Weights of a small self-supervised image encoder.
Model: 6.81M parameters, patch size [2, 2].
Training: muon at rate 0.025, 14000 steps, batches of 256.
Rows from block 2 of a small self-supervised image encoder, named by matrix and row number. Rows with one number within an expert belong to one neuron, the router's apart. Each number is 128 + 32 x the weight over its row's rms, rounded and kept within 0 to 255. All counts start at 0. Numbers have three digits each. After the name is the row's rms in percent of the matrix's.
Before each expert's rows are labels from the 100 images, of 14848, where the router gives the expert most weight on average: "strongest on" is what is common among them. Only what is clearly more common there than usual is listed. The data: capsule endoscopy frames (Kvasir-Capsule).
# router: router (model.blocks.2.mlp.router.weight, 16x160, trained with AdamW), inputs 0-159
# up: expert up (model.blocks.2.mlp.up, 16x160x160), inputs 0-159
# down: expert down (model.blocks.2.mlp.down, 16x160x160, transposed), outputs 0-159

# expert 6
strongest on: finding: foreign body; finding: ileocecal valve
router.6 098:111060128155071165126140154095128136124104125076147120160122138092173165140104114142166169112080115089128097075123124091097090118163095156190119169123139146062124163090153082097212131168150075109110131159108176129124194190137155173161099159117092075138113143106145120096171115099143135172145106174074114184135114130134077130152160121177150158079139088138134134162196185096114108126135163116145105160193139161103117143118130096108137097133124137062182169167159102079157128070104127
up.4 098:119178132164162106115146180136176099149160099097149137128105100148152143189177121135097100139111126139127111091132109135178119141096189177132098141132073100097163127068105114132118153164111106102085079147078128093115148112110083196122084084138197169162134120174135117170183078134178082163097124145117180101087146120087111102088086131117078139122160128159103108143166116150130112121162128110207097181123101151185138152116080159097139074127161138123095188133134060153106124161037109
down.4 103:136085101189092122125078087109177162034076153172153093108138067164140109140096135167149087131090093074170152157123114103122141134160143127145124135129159095088136163163138123090131113130138141158145133072141149093137144137124145163096141156172086088142113099110102117132122140184083132161187121172117115144094141066182085126210165105102113140085220180133095114172166138156084178132119111154136116112125117145131142150153101082087128144120074137106165142140119091136178064068176167
up.5 102:151135093148200161122151151140142156158156104096071169117167150130088168108180098145129133179188107170124121147118142068156082161156114158116135161098053087146136128069102162127132155127152136108101139124113141139165121196072160088108144127121158162113100097110117179170118101098095105138104106116121141147096149139088112126170101133149103150154121115147111157124142204141110114112114080103107111104091130183090146108099194125011203143165065178087157149109099089106160149081107158
down.5 107:062143097147139140148112130106075082183127160078180125118108130154179099143137108171166080082081107105116113093120182095070165130073147127105144092141126073118181179131134094166116141058089169122190107152166101105126140113176151142087171073190124128164148103135186078145148122158141122130196061137163128094152130101068119087126186098116107133141094132166105118105153130126100145132169103149140096116143125166179145158084184150123097108129101144127126109161106214149131145112079130
up.6 092:171088123144168049135165111109158154158098077114145125123152128139117118071155107118130154218128159191115156141138076104154096105151153101131125144081183116185113128116132090145133097152116139145111158043112161118119148211120067117105122126137135095103133067124133159131135201105110142081176115116175137127201117100115162128109175201089090187059113103174152180142149133075095134146086106195160120137075106102126118153133147132171125131101151088102108107123116124102107108135169148
down.6 087:166115124215121170109130137176135112090155103118085117169124096181149129134115152116080087104109101184211137087111163107106081105100138113082121123099140113135164142084152162133108154175170161080158131146156096142172156125082133073132137159197138146144133116154157064131092130158138094086165154112144136180070081197098183167086085100144106075167181076070135122147181084124132173125180154138124154133083129107091077117112083144114163113136109131119118117126170101100123109143167099
up.7 100:147102122111201110135177130109097078088160174182167122130130112167092153102120155144120162053138083049098118185108129112122181110105140138034092189135143142124192088095130083113119121127142167095132073127134105150126158113117126144120128171083141148158105164106142117126159130085161094132102152167124151129122057087119151135132121127193102147166157139135166157156107094164136078089165144125136172143116119142080102142182131138170133116167107107182143143090123109203125118025142173
down.7 098:143118130064129147070139157138126082114106128116148108136127085142150106201125113111122133094139188134125166156168129166130116128097130149123134104170127099122109092166110123144097134077099158109104149159140133138107177108111128185048122160126125178137196098098135106173099102096159028134200142110144104183153125069133172135121123155159099141124147107146131069102071140134178074134116165127101141150171117073117148067120133095138191101081158135168112177104083112110119188083212175
up.8 103:081192076159130094108081169113112163132161179164123153140130121099136150055141047129121168139157085101103148147130121191190167167113141144103142104094105116194111163125110096085161095142145149130127067144141177104151094116158183106107147125116154105182148142060119102144093132125166101097180106147156091081089145056130143129077155107125119183129107102167138083135124052154085108098107163141057126116148141171127086167168165122128170137132071132158186124123132178132125111134148117
down.8 103:094119103086171142120147074128106157141080128124115106044087141133160072136097084140135161101139147138111050136146096091145207145121163154116113167147190168090171117117162126177119178086110111123150097134047137135143092126121120132088163126168135149125086153094146111101069100108193117116145190184150151114135165077121112134175130135141074085122115188167099096115166174130121092195112145110173145077076103143134149113116138165157085149185128130114147158133180103093135175096109099
up.9 098:123134136107157138044089138101168112156116118138101165098160138150098137158062151098095121092068070160057108152143169159099138143203138089109160133088126124155127088126159170143130197181152114092105087090158132114147074135121116113118070094160146155106135111173095120065133131191139124189132174119125092100159195139111196077107093128168105098154044108087154134119127122104092122141140118142135157141140112153142213145148150110118120134155144101147176096137124134085132154098064162
down.9 105:088126095124085140125139139114125135137178111082152156189159109142119115100140162140143101054102120104109194063125158093153114091103091046169132067172107124177126151162112174148126089104155062124142132090174152060120120131136130138074152138130082151163154132156104058118132107172099125091164120115126108089148162062127122170099142109153134100091114176149179067173098153188133115063137156163143105115115139089175160119191139101173111138178134125135136134198099179137112157146138112
up.10 089:179141181142137107135095117171126176174215078159139153137147122148083167063088145159173070180138146147114120090090129109133086162137141159147100151108147188138108101113111106060107136117085136117123100163114069120161092217142093174139136095117120187153116128115094147115125138149120072162144090110143159105168155039089150121145109114155116138110145203132143119135114131082153057112129050161122110158085154105123093136141142118104110129064162084093117169164125141148084139088143138
down.10 090:076095140109155124150145107077123145169162144169075110150180128108193199105189101140131126093134134198148160123150115098188178060097106157115137104070137139104113177107134070110132130108121081125187124151125156164100127090117128137108115144087199096107160102096064170201118180140097106154106165131131146128078139112115141075155098107174065132150185121118112115116165148146097156092131169119117083164151095189103090121093084108127116094163128084102146152124125079134146173112122176
up.11 102:233167137128118186118119112092200109119136216129156122117156115108120127116143196077140143129140110094146161160079127126050117139101160116126106149106117157195107145190120118141195136102148103108095089114139160174163144220131104122151178123123108115119159105142175123119184153148060123117102099118067124131145144152126150145092129099168078102139097089144069089127145090138136165171130106136137136126123111106076165090159119110094089169185099136120127054096148068106134116139132137
down.11 105:139071092127102163124157107175156061145092110146127045118158113157132109154099075108080141119133163061173105129113158139125118060135078077186098116145145101154154045152212158134130137146114118103146142121128161085141098127164149091061092066157132121167198136182101110134098103138126132146099102109167183068148132159143112099135145101141070117129112145192119134142164128153110105158160131141139186079107136146131124104099133090107131187113112142124174179166110143194138140107137178
up.12 107:149082155171093093083102101110080117143163053191080173136163109123138132102060085175068174083117121162144161184133131101128109106106117114131171098124133130154068133056153129130141104095151146070145197131092098108127101133217103126104154145074136157091152136155115125163124106156090137125135184098093123146178127122126179185139087125063126127134108187154133130122108136079100081147087170153153171150103114090127100155131119114157112190152115116181111075155116150135190143115131142
down.12 102:135135141108125092125064074145131114110143127084086146094133132119152083150155118106135095168118154158166152098127080101134142138079127169064121126097140128131121151147137091114158096170095136128158156165211182116135098138074153152131125114074195124152092148179130070091153149116147149178151192136110105127149111176131099087169123175094098125110114106107162118146151108115151185214088055095161074131089160131156140131149093135151133089080140088117053081158186206142101125115160149
up.13 101:188127129187111130100108128121082167134174101179088101099141100117118116119129100131114106118093175169074139134113068211123130171129173078132138108071111177140206139156143159094156114113138175124166155116108080145117118108078143106103114148121153192105222126129130097077101137117125158091156132127089075128167052120080117111103128191120151084155201091158154110176135092160099103114120162079091106119087108137161106153117122149124103158082139193196138133136160123135131118121153160
down.13 107:080164124161202200112094139105127211114148098059080186148136133113140123145068085116112136139118092144132168111095161147141198079133159154173083124130085082059105140126127154067104114107102139098151136114127080131127079153104102143122193152091095131124104181122133148137136115135135206138164160151097099140115157199082184126126160157145126135123083156148125104129136156097132111109156106171130138128098115128154096111113139056148117124178175108090156083085163185109064145165109128
up.14 098:126152114083181135139083138152065108181103142090126143134143115114108130122123060099138125152041072062131099134199151095184104107097130153061128149174139106175138125078134132133071148099132152105080100174138091131100090127081150130120145052146129136136126139148109113172120099140168168126113190139136167150141131129096155063184114171124162146095205169174173120127098168096089133121132144138133114141129116186168153134204151167146140106152131141176104132081116076113125075080136128
down.14 110:160162144108088097123068148195100119114117071081175103148155089094101118133094090090139128134171147150129103152025093158115102125129115096072186155168187116169189128171098084073108127102181135080102124115099109120073155145143110092107103106174124159144104121122074105173143164118179123137096143157116127103114138158114130159146107106138151138147099180090141092190152073165180112091168138143109212145187140092156101118157134144131086137156098122173159170127103119166145096150137100
up.15 100:129093093124186131088168155186187152145128177129083151128123085105184084189123149114090128153147097116162073139176134174088139163138139107144150131123099127126143117155134160139099148135094137088112118124102095048179144122076095062076134099116049147187095113109067105102106132114131154131132138172121106131097138129173114157111142120106142069211168099137079101156119078179161150139113127182178206108093125121129125111094139134086115134133123184143071101132090174193127121117126134
down.15 106:130159150112151150143172078069181151094116135129092121148137133150118148078138125094176160095161140122187187074119102142118150174098222140139188154105118155115162165101118108116131117090154137148124141154184109052138074108085138176144114088099115079140112142140163142151171072152045139166086072097166153107144141144199122141099065165131185125130138139061167138147115114082146097148156056108096112116095138121144132139080093162130127158098114090118128158134098111085118123117183149
up.16 103:089140138103123134119086126152129138185199164041110184088113111126121167125099162173121113194140140053119111093102125110127106124114118148101091094137163125127117158096092153142133160161144187143151121101152163132113132119160117072098201171126139035140114145129163124130126073114133098176164119104133133167129166100062121153110141081100123092160105130156180136110158165148158121100139167139147156058116149187122134145111099068121149116045067113103162183094149140185159177089134114
down.16 105:131060129159079108093153061041170072127116114158140155122137126102168101124115144117102128120146112127099149115132115126119172189109152150148159127116079162133166151159135140152116131103126137092060198156177080108098174168130106180159100129102123126093089106114160179106217150127104130107136073174096108111161116163149105121120081154139136142061110122111103166111150116105090131141137165159107128134112071194100131182135202211137084127148131159166090158134136085134148116158114051

# expert 10
strongest on: finding: ulcer
router.10 082:069096121078027144142173122144084151111095110109092103093134091137125083156143134116094178152148125108122138123086185138116128142109160188153074103129123134166077102118149139081116082103152082129114195157165136099170152113078143146153111168112106109071157155084089148123121134137123068154136145124110109157100117104146162153121093150136143109171117205135154121117076157135117105097095082127069134087148103119104101157129158158210090149132087153178175115171191186084133177140076099
up.5 101:136162082180116099154133124142082114188175127084169160082103127130125141170098117079167091117127106078184150153124130106157087084206154118109146166089122153130134090045195142121138127132120120132097129123118104172151160141133129133192078081137138115122108135128125052155053099140077110137079079162101117130093133153102074123176176112091136159141123117151064140128118159198118163133109169123117088141111173203148123164133174114126168151126093184105113109142102098116183104169143093
down.5 103:113115125169141142133142129147128139119085136128059089154143087053085036137178119115131081142162080166095145084126130105169062179123154143199128169177123104125138176104123137076098076093102140102126096103169130117135129132114123149097145156111137123158100118153178151133163163147172171116092124151129090094117093138093128133106119096156086081202157100158180179149123154104108163156110139115157098089067100094154168113187142106128128139134137088148117146121103253149088154146147124
up.6 077:119145175121175125162075146148107102102179134086119088193139056107168151141160116113150116141133156114216106103093131132131122124139102138081146070131153080132137160163072086148151100146117121097166110126143133132115142025149150107101144180150173116142124168120113147142109183125151093134093120133177174164089107138070136148100162190120143135085080143144224072077134141109149142126174113164062119157167157119051137095130124094129128123154098110135106096144128141159065115137165173
down.6 075:117191157142105075125186076092102101135077164147097144115102130137110153109114082142172147162145156192087135127114148134088150134086143115131147142063078108130119096169129156127092112118142181130102111072084152139092159111163141147122144132085116121152184074160097094104185076130141182034133118151114179143141192052162092082144123053128099114104128122122124158139135154142120086151141156153190120130098128181116152159179144103168133112146168161073139114154108170133179105083085156
up.7 102:156094086125138158138098153127080148051143059131115162139071135113098098083138168123083115154154121111104122163102129156095147117093131127145139153151131164144146125123183134113156154129150173143093134088109126218161155095105083174127118125088148183156152091139127078179137112105187104164116115177119117114096097120038130137103170123206136137160142121150141103154154138147135140091173072123115110090117099116153180162120082128126118039088117173140131108220117086159166132204109115
down.7 099:165104179163141172177155131138145131097095161157107092092075101164098092180117093113074099105083141056097116068159129120206096119171154123120146151123068167071129172123146096160128068089115135084141125088100147100170165149132160107121117150104148147154134132135159205076131117126070143140161114115086170148106118164139053144147186170154121093112135123159182102107131153036093151154163126126112166075154082174086169086160146118170126121148103140136152149095139127152111128120128135
up.8 103:104159076157104100119157106139151203140135149096126129115146076122175099071076119100134134104119113209113159132150118107067162154112162199132095088104129145087170118133132120061157086119123173133139108090169114115081130122166118065134119186171126158140112136168131109119104153095102149124086139109164152162101086152120193157124122045204138075131081158101141187122143122093181171179126137116140093136137121201173167153123100113126085114141097125141137130092090101163137169184094100
down.8 110:063080148101121116129116087119135086151186087105126137161129161128191117105120145120092152158074092154162077095162111179153125083108150122118100179156140162144131158104169067141139154062113070115141105062096093167124075080164086099128183086144143179102171170132151107117173118129165157105160104157098140086088116156162165113158108149154149090174112128115162107148136134095154107125151149156110133131100148084110146226155046188126135140117142141125171101084128141050136116154150130
up.9 097:107171188098211031144156096091149131107100138119180129143110152112166131106135130088078132092118158150117168159130101147126180151189126094076128172070151165139103165146146140170147104147146110064156134139106121137129063152092126187121116045197120145144087153106140130153081141096143176128128124163119067045128088134096105073096130135160137106124143184074127124121109108167166103126104102089146154103137081115158103148122137187120099127186146120159149173099135123096129174135152112
down.9 093:137066118108059144078164166181142151098126042119060090121118123178148107115139167132146154192177093098160142112141122118139142113169124091173128126176147140135086102135092129189089110088127120193153152143046101129115131133160133064135130087122105122138110109101107133160124133084110103093149150095122183207186143065092132174100127144089216099152117118122158123157187107128121098108146151143126159137164119118130096117113140129161116152127123171113076150104149188094116192121099076
up.10 102:135071133135144070191129137143145126184118143107136113118099112121136096100124149119150178155141111121156196148092112120129069115162107119171123128177111125136141129164106130114142145189158148127140090060071140111126061076201127083150109121168178172084105135131106103132098071135134127194150134120160141141181150126156136120082117120138103195092085187095090117173121119115129104113212136161094128134162097092156149136080077129140119107113118071206080145122070107066159138142197120
down.10 093:066173118166095185121093076103108132153099103154125056141126160111164111060122168108121110071105207147114120153084071157126120132101130147096111121179146130068110119114129149166121108106128131078178147148108123087139112183127134128132181111168146110131207178137148111140176113132055188077122132107114127090102158090121143187133138094087120081116147153153180085131156141153158167152132092130172115119095123163138098075146109201114137167127186126079109147174128135095188081129103144
up.11 103:160125164150115128085097104158137202093138097119154145168161077129182154154102153124110139122118146165112138127127062095095143097160155110170103068150115121068118109170162156133126096195121094145170039175142120086145166138121106117144151089153071141163089111105125161066140155156113161087161154113100136128126184173090168199146112136076164083105123080117065155151162119143139110169095144148122172156143137147142066091102111116111118112138176113108124106109147079082139103024139133
down.11 104:132114115121137088124163163162125155149120175118088171057124122105153102121131070051175111127112155159192110140112154091105145108165073178137087100134069077121155137102126099130176156151127083164103114122148048128149127236080128154183080139110077139075141155101119108113131170109139154116140126096134131123130105158091122094112195136181172142149152144152150106112175162092168069148105088132106140080111119196131184118101094078165140158116128169126191132153124116145088124117134094
up.12 104:088077135146106139153153161147099144106130082114085125089133135084093066092156168140166105078156167140134058120151193136115073149075157152130108150151132142182160132074142120166157128142132114116137145120100085115098141152096160172101145094062190142143128100132213093148204141121139114183094091138157113120155114156117082164128145135088191146137144122130115120159094150137095159134115143120140167081106124081147135161187151175137107067177061107136099083172105171193134072144101149
down.12 092:170113125168191094136145154176174137081096127122137122128073141145077120171102092143161098114113062163120150087143068102132133106138140105124093133141142199048136093110154158153118120094147122205083142083166092125180127139164117129105045148134148157124100147209089095093133158111138140075181167083096144117117194131106139213150109106126106104137159103129142075102137142178141127104094102166112093089129095191115079138114091133164124077150159155124138139157153165116162104149106151
up.13 105:150121136122056075109122127120098150120090127077179117088130125143123161090166149142170145142124079132100151082217169166172089163210096097101073097117121132171195148084103184113107127163164137036136159110121082148191115116127160158140157086129124160104124177136159158169135149129117142163064097129101190127142173128063097121137114117113142147185082128178100153164084103123098123132129120074155127127146133100156131153118131127086149134175136100188085097175144141114128088129110106
down.13 102:105145097132120101124117113123126137169143185161112090128124167112127069075093123114129145143161115146142131141091096107087122101165125107135121102164149101179085106111144073208080154088125095173099135142104090137114109160209165137108098136179095119138082123102068108150137085120131127153166180119139119162143082103055131110143063228147148129092175187091104105130170152157151115119154137070098143138154143167122139119162119199143110170121119080190106108083134210110134140130180088
up.14 103:145139079148134118127171127121140095174150123156169126107119160127162127098095130114189172103066125121160130152153168121048182092165131115092122142114140137119094172130149133190101155086187114165159141126183146071093093079130125157107223085127095150092112122137125175151132137133120094123129159081061132164158087149119142139099065132117140197154091104046077122166060139142114081141084130115124172117134101118124164138081142164165102192132147070154092093147161180119117132117117135
down.14 097:112101182144087138139105168087132119136131179135165104031155109186157135102097104172138151112101159149125193194059143126171211133143132119147134127130135092138138142138131127119152161102118168097114118149148053178108149165176089127102071191098135077137178130140118112094137132040103122132065111152123056119119095083123175183086116150130107077110110139214085152094139112128090095127164117141158160141132093139182103124140112122112094080141096112139140127126143122154163154154141108
up.15 102:187115125179136117212126157112164058094118132143141132120155140132128154151116133136124146095071078108096118084097171126057083155138172087118090179175124134147107135148117103127131121114142109164150155097107119181105197176112092104158158115136099167104135173127177134130151118129171090167123099136106108092159137134051098134137113082115078180149090127173085194150143109149093139120131108124137072086121149152125113053090179107126107164099158094093099114125220181099143134145181084
down.15 107:177155085135124120088159181097172175106113118182120154086139160092153126103131114099107081185171089057112126108144130132140110117059153138145115072097088119133186109121144156103151149086082118091184118133155100141163046144110197122144108166141157148090152161097104111130079153145132159068134148134162078134164149096155168130128096120114150148109106117071154127202141144090083110157161104077143179108139094143116108153114168101092125149169211144130185119127094197089143109126105092
up.16 097:161149140092181060126133124152133106143128196095149117093134159124164153092122069136110121102095110201114121122172117080134118186174102123154147152168108159142155120105089082130182128180129157141124217124141098071087165128212138102100164113128109131151135094146142090126108150093083185164075113114154142122183092127118143156135098167092195151141128139104088122168122175130096046145145105104074119119142096124077129170095146199152169106115077100102148133133134106149107073137153088
down.16 100:128079149128093162187168121108157123067099067164087156124154152116174133106122115124152150122145146127137170097085087106153191105116158098127133126142096122090157124140113126138142151132131029141073102184121094107130120132153086157163141118176090083080145150157113152182073081106128091204160124082088134151108117172130167109156068127129169144050145172092136131122129100149116208177107089178118105192165139114113132144127145120130157173096116115123084134123145175050141105106137179
up.17 100:136107123125139080157171104176105095139204116116138125093058155129101076095158152095103115124141104116160141140074139109124121178143122134150091135093154091074151107110116130089088112116124156136157085135156127156109170125087119111163159153145207131155139100156057179143152111126131167099116171137220139175033145115151116115139127125123191145188151122108103114171087093102196187073082167124103077101119141101102155089130160191081137123161131142078153096114119170154130117098169129
down.17 099:120168140163170148112169115112182103092175100152107155138077133133164140128099136125094190153156139175144121148127119130081123144135150066128121153162041137137158114120211129157086079103111145114125137090171123103102082111207080148059118110124129143140077106137187123116121099168143134153136100051076121179172076133184139080074165101089071110161115151156097119147173115124145105149082114158112139195095161145144140136139115062156123125151080172148120087165138116117109094165129090

# expert 3
strongest on: finding: ileocecal valve; finding: reduced mucosal view
router.3 099:101098137047129111081111124112102169180084188104155084115145148128155113161063127098152150110084167116072161137134130156090124132158125155187136096193148137097086105126122122126117154163173117133090111147168135115099123164162146078158108173148113097137110112134095135063154095083061111159157080122130140191144154091158113075177099119154188102136107140113186122159208167127126158102170146185102065154131113164086172157126154144123092130089170122168163097168160151120162156083130121
up.14 096:152106173139162161090132135128135174102116134157136067079137146148221159163149160129150136153134135099120107070154145148110144124176144144152133168184128175137117135143130120164132119122053109096142117109110118150130154125120160111097147111112179097203144113162083094133097148178080106173106121121189104135150077115120074114158155158111121082121123202076116169150149105099090138076123094085125105114134111118069079114167131081060134145116146082176070107098084088130161089109129229
down.14 091:169135103123119121089138116116096096092124190066124093127129123128082096086121154128158054117091155194123121167104128089215101100068108094187110101174118077140145094142108146169123111147164120115094081151083145112121091148149142109092145132215108123149120121226161150090179090109143100113132151180170106160161146112119102124109071136158141131138119147144136108113156150102133141137137123204124207154118104068156159151152080140165103112128140137060141176188120104147139142115141084
up.15 085:133093158147140055109151107170088126169108067120124138084140069141066139114157119094126177122100100102082143138074096164178147146096178106101216095140117130132150129168122112154074149130127104177149117090113139101115114125103146091174170116132156097148187135142168129197116106128162198152148193116119088127149130087153131139083129068139135064108117125125187119082162190092161107046139125137113133161147156129096160175155123157168160111076156119128098140160082070120104113157124111
down.15 085:100085173126139090125195081160102060085076078109149116145123183132101198142102136169165173146190144179158159176114126124120080065069119162156143134150102132111104118085158203106129116155144118159101084148144112154145122166153114142150154157103118116139130116078137139135110177176081087118079070100160119163141118152133115111082153132112150077175108072174145138152088141140137057166077097068155111152088152085126109115146127169120101124154207094157140139080138127136132147149100119
up.16 090:100107157116112145115152108113102108113163140106173095136092091168108155123162119078164160112094200103115138145113082155082164142124227190106110091092091145120070178119086132108070122197108175124147104177112106190077170170167110157132170099128079149141092123125105138163114129116088115089116115047119136105109135144107173137175149188104142175137125169153122109125055130123147118119133124118131124144188070147156192173130113108152119113192163157117102121140116095170097106127176165
down.16 095:105125121122146099144135083124098178158160112109133156140152074162112139100187158127163145003131136142147149071116127116172159135122135123151137115172142056128201120158136148116096154080108128133124046134136144085143163122166108152139153110100149142111120157115141068175113171085145080086079095161184143160120177120068130119167129075140127119068115122135173132101126222073155120171128092104158086068163120110130108164130076118134181135143170152141107110175140136077129112108107120
up.17 112:185149152124106199109101149120100064162111097159140143104142188137177134138101116157078137160114118130118135123165122130099129109098107129076089151176159159094160103131088145216162168110141184097089142180141158164083123129107195138171156108059097121103157159110210150140108124121149172130128092124127124087155130123141124128069159114142089135129110173124146100126117034138119118099106080146112134124124114134040072092134137150162139133176076151054166142107175138139064093143122121
down.17 113:138102135150098214124110160110096128177092090143164153119093104112120141170098190124171104106108100113102120083149172127159100112115058130180081121185143126111182135102155132181075131143121140080122151142143204150165131145115171124089131201121085153145164118098087156161147116085153107108119123144114127086124115119092102133089119137080065131126095141124101125170169155127099095116184085092168128102124158156079131156065143165077215095131130132084103160163139168148058142161180122
up.18 091:157201143172147121169156117127165123092113148131098119156121130142108094085121088153133168136140111193160065117126086111085097114140180105112147095134133155149131098141142038149157116119115061143182117097141079115031143150105139154144165138150127133114132108102156130093153067154083131137133134087124059127178187100088122133099126045089154117098128108090085139118120180162180134151078138157170070109196135145172181152133117214093120137148125148115192140110109119123142131113131113
down.18 089:114136140105095122161117167099088052181116072086181195096114112150102160112144138161121102140101119089110089141123118095164223130113084108147098130131116091144093153142190189137107135166084123144103169121112106142189135136135208152126118136128059118117116093133138098088109131103121093163105113185185137129143078152137087128129153124144055128091166188125203131153145090111147119114154210138083125137089157163082123132141154067145092163147108108129159180125156089090110149117156103
up.19 096:173138083148165203096092115101126093143140123099085042190079112099175116164153134130124167050100140179118153090098109113101163126146154167140143143118149159141139115112075138117129168117138167091134178092141136075141111107102088129094095133142114177110104099143176119107132129136136089126127077138057125152089126117113146094139168148169114115156187129119196141123118201163101111121130078103171118103056142211183146159153185097118176097123164145089136100131142184109086135132088131
down.19 091:062138097048100082133204119179163150152161151105112152096111077089095090141159168167121097096103117102162125150135104178106126127125081116185095121110125103046200140085181123145091113160064119182093128151101163125136156119166131151131154133101097139182144157118069064126123132171088098118097130098139194116129138164156118150064149115149144172136134123104111163107135116127120170100135129100118176145164143101155138151158147096185094164089114150157118102120092061132116209153151129
up.20 088:099168112176047124075145151120198087152124112113102166124151129156134117106088142113156087127156159084129143088180111123146157162114166096107058121073139076119110169141114160165115127195126184112132153088119144070075107163146136142139147153083166140081169110055164159127149098168147150147188086080171120148153118151139194156119129125120068120118103128122128153168169105086088137208163149151145102061100099097141085082114147186077105147155109148165114129108143105142103124134105129
down.20 093:155130109151138147090137151147137141130172159195167139138106150033074155061197126116130149108149126118154120103143081143091163137144109144150102080159146174059166160123162123074146132083112147104116078092077140132121165127134183116172052142131136126081103131096047125079135141178119159122166090133080130149164103085114087173106103132139091128108105114121121167071113135088112158110112180148134150158122174117121120114107070142174158100142175114154098145099122165124201193175101151
up.21 093:165158155116174167125119120136112115105155125085106097114103072157121122136150143092092065128168127138085113225095058122151105151158164112105134116106099136173135079060121134148114120173143140115163102079148136145068137113130104135166205096083080162080130106102157071140089092118147174104158140161137126091164154190158119109122114180107159108115140070153171065171192087195177143117117170202127088125151133114131112124125086166116154145156083131090179138096149152140109120113142129
down.21 094:114125121178134137113065198089077090179108122082111150115073103128128190117097149108123208126110092122141100086125159134080100119111151126133196095122155144076082108121088181127126123147102065171119127161120107143175175154125133100143130130150130128127093140146107101171103183174133113181169185057125161219120149138156120138155125118170111053124138151139175080101124099102141154143095093111103160135079123150153185081135139130130117066158132113121148070125153171108118132076185126
up.22 100:153136133145119172157114089221120151102144087082093080113131122140135177144128120116100183080195151134129150115084108084115166101116152164112101144111114144147145125061133138159158082151183157175113141139127120154142144069163107097143141122106168057086085110176111134120146103226101136183107114050104127125117154196180141157097132075115148116047122142119157112122100171133174162147101129114078159101153146125095082109136130163101089105103131131138128175129139110195145070123124083
down.22 093:183078130127143130141137149124126132152052126132207160116106128112115101110124105113130093142107098131102153106135121159135067171115115117137091112068108096102107098146192084112082189112118086156118154158121150067103119162149153167127102151146186134146222186148170102175114146142073147128153119113176183171115049139122115180163110176093124114178083150130085119160127067145097167119137102113173079130135134107113140152065178107149114122131104132102159124078139125124128197069114180
up.23 096:160184115133135113117165134105111142118111170100134164159175185150160102115106092138139138185099128083097117140097130126066082124134158194122148137128079079123175171107118145154122150133074135097094087144091096162146161096113158107098137100111095108144111075093055177075164144191126073087118127164187070181117115120103138116052117126117102184116155103066109158178164150182147097111109181160156105145147143144090113128148101157131165156124139203128096147079111130171157103109160080
down.23 103:113142097121105149130153128074134105123114168153112125112165185106065168098165128134184147120152126073122131116110118177167172181124180092156130150146106117111170173105116165149107177158092153162139075059122110127094132153113088092169092148137138130111121068139090122118146095139151139103077061113086133102121121145159156151131121113138033133094130184139147117083092179088152124135139079133171106123118146169118116108193170095102195169159136114136157162135168025085097094108178168
up.24 103:123107143171143116109111139143117126143107205142188146101112114133097144071111162078093120062085095140122155135174098152144174074139192128101144171110096116195153164130114221127119153187117112108121128029139069149080125137112150154090153083121111157151135164131093143119126210154096089120116079099137141118161085105138122108096114163146126108126077156218104105163108146129136136115158082137137136141160175140130188129160081161101147170111112116169112128147112096089142058105126163
down.24 121:136098139141152133071100164168068147178104109147183097152149176114158119176124134102176103101164161122144153096098128130121148153131115199081111098107112163108153096113134098120135064099133102122144128154116110175124155080119099127109089045194130149100166063074171127141115128126161121119114080127128116135101060151166089139099038095107128127165080155113136123088194171155146210189132107146105148164155110185168127157178151121130107091125123099116088125145186135072130154148110112
up.25 102:086132127137167073162154085137194163126062092112130146145098149111107133094100144121088126150137168089123163146152141147138150129155167142062070146208136143059154094111090154118099149155163131146081096106144133062133144149115108155133048125068118164166084119136136164115105166213110082144093111148119101122125115174121122147160172148131043103075136144181094091134149152156136139102118158173127124101160158132159154187103098107155115119100133094104113096101139103125113157228157155
down.25 100:130176098160116085149150167083128117113169152151136174150115130134189094184148187153093138143178091130147108094129155104101158153220133131175133148124123087170069161112110148112145132091150126132085117095141136119145102110127144100033153108157176120121107092159130102104118131086108158083089074136096111103071155086119143171146125128053137156130102077218110168120172068170141110167171157118128111121088140142133142137091129165106154080146145146101118160100155161040142133137065118
up.26 092:111122096133135120169071140148105085100145163141130117064075171136105191087117172183089144083129124150058132141133111150181211132138155152089164089105165098149097126213140106135134157200179146123066132155172099106098133098186128135127130090174132146121161082087121100128127160132100175129082128076151122156082124164123156115115131100103095118151102171160107156135164118160170118053110121085123139155097157116139151120190166100147118168114135119154113116052102124160132048134151124
down.26 101:135138132125148106104151087117086111124094145118152171125135075118111177168148102098179121094118116163149103118144144065164108120132156164119130105106093116146176090069083102140162118140177108087163082174103149106162168170167131170106115139150124138145149116141131161208154184127120148061060103173138210155144088115129136152140039165111142112179099112099154164168114115063137136171138114147149129168198066109122105094163140103086178145051151157110142116098101101095093085130107113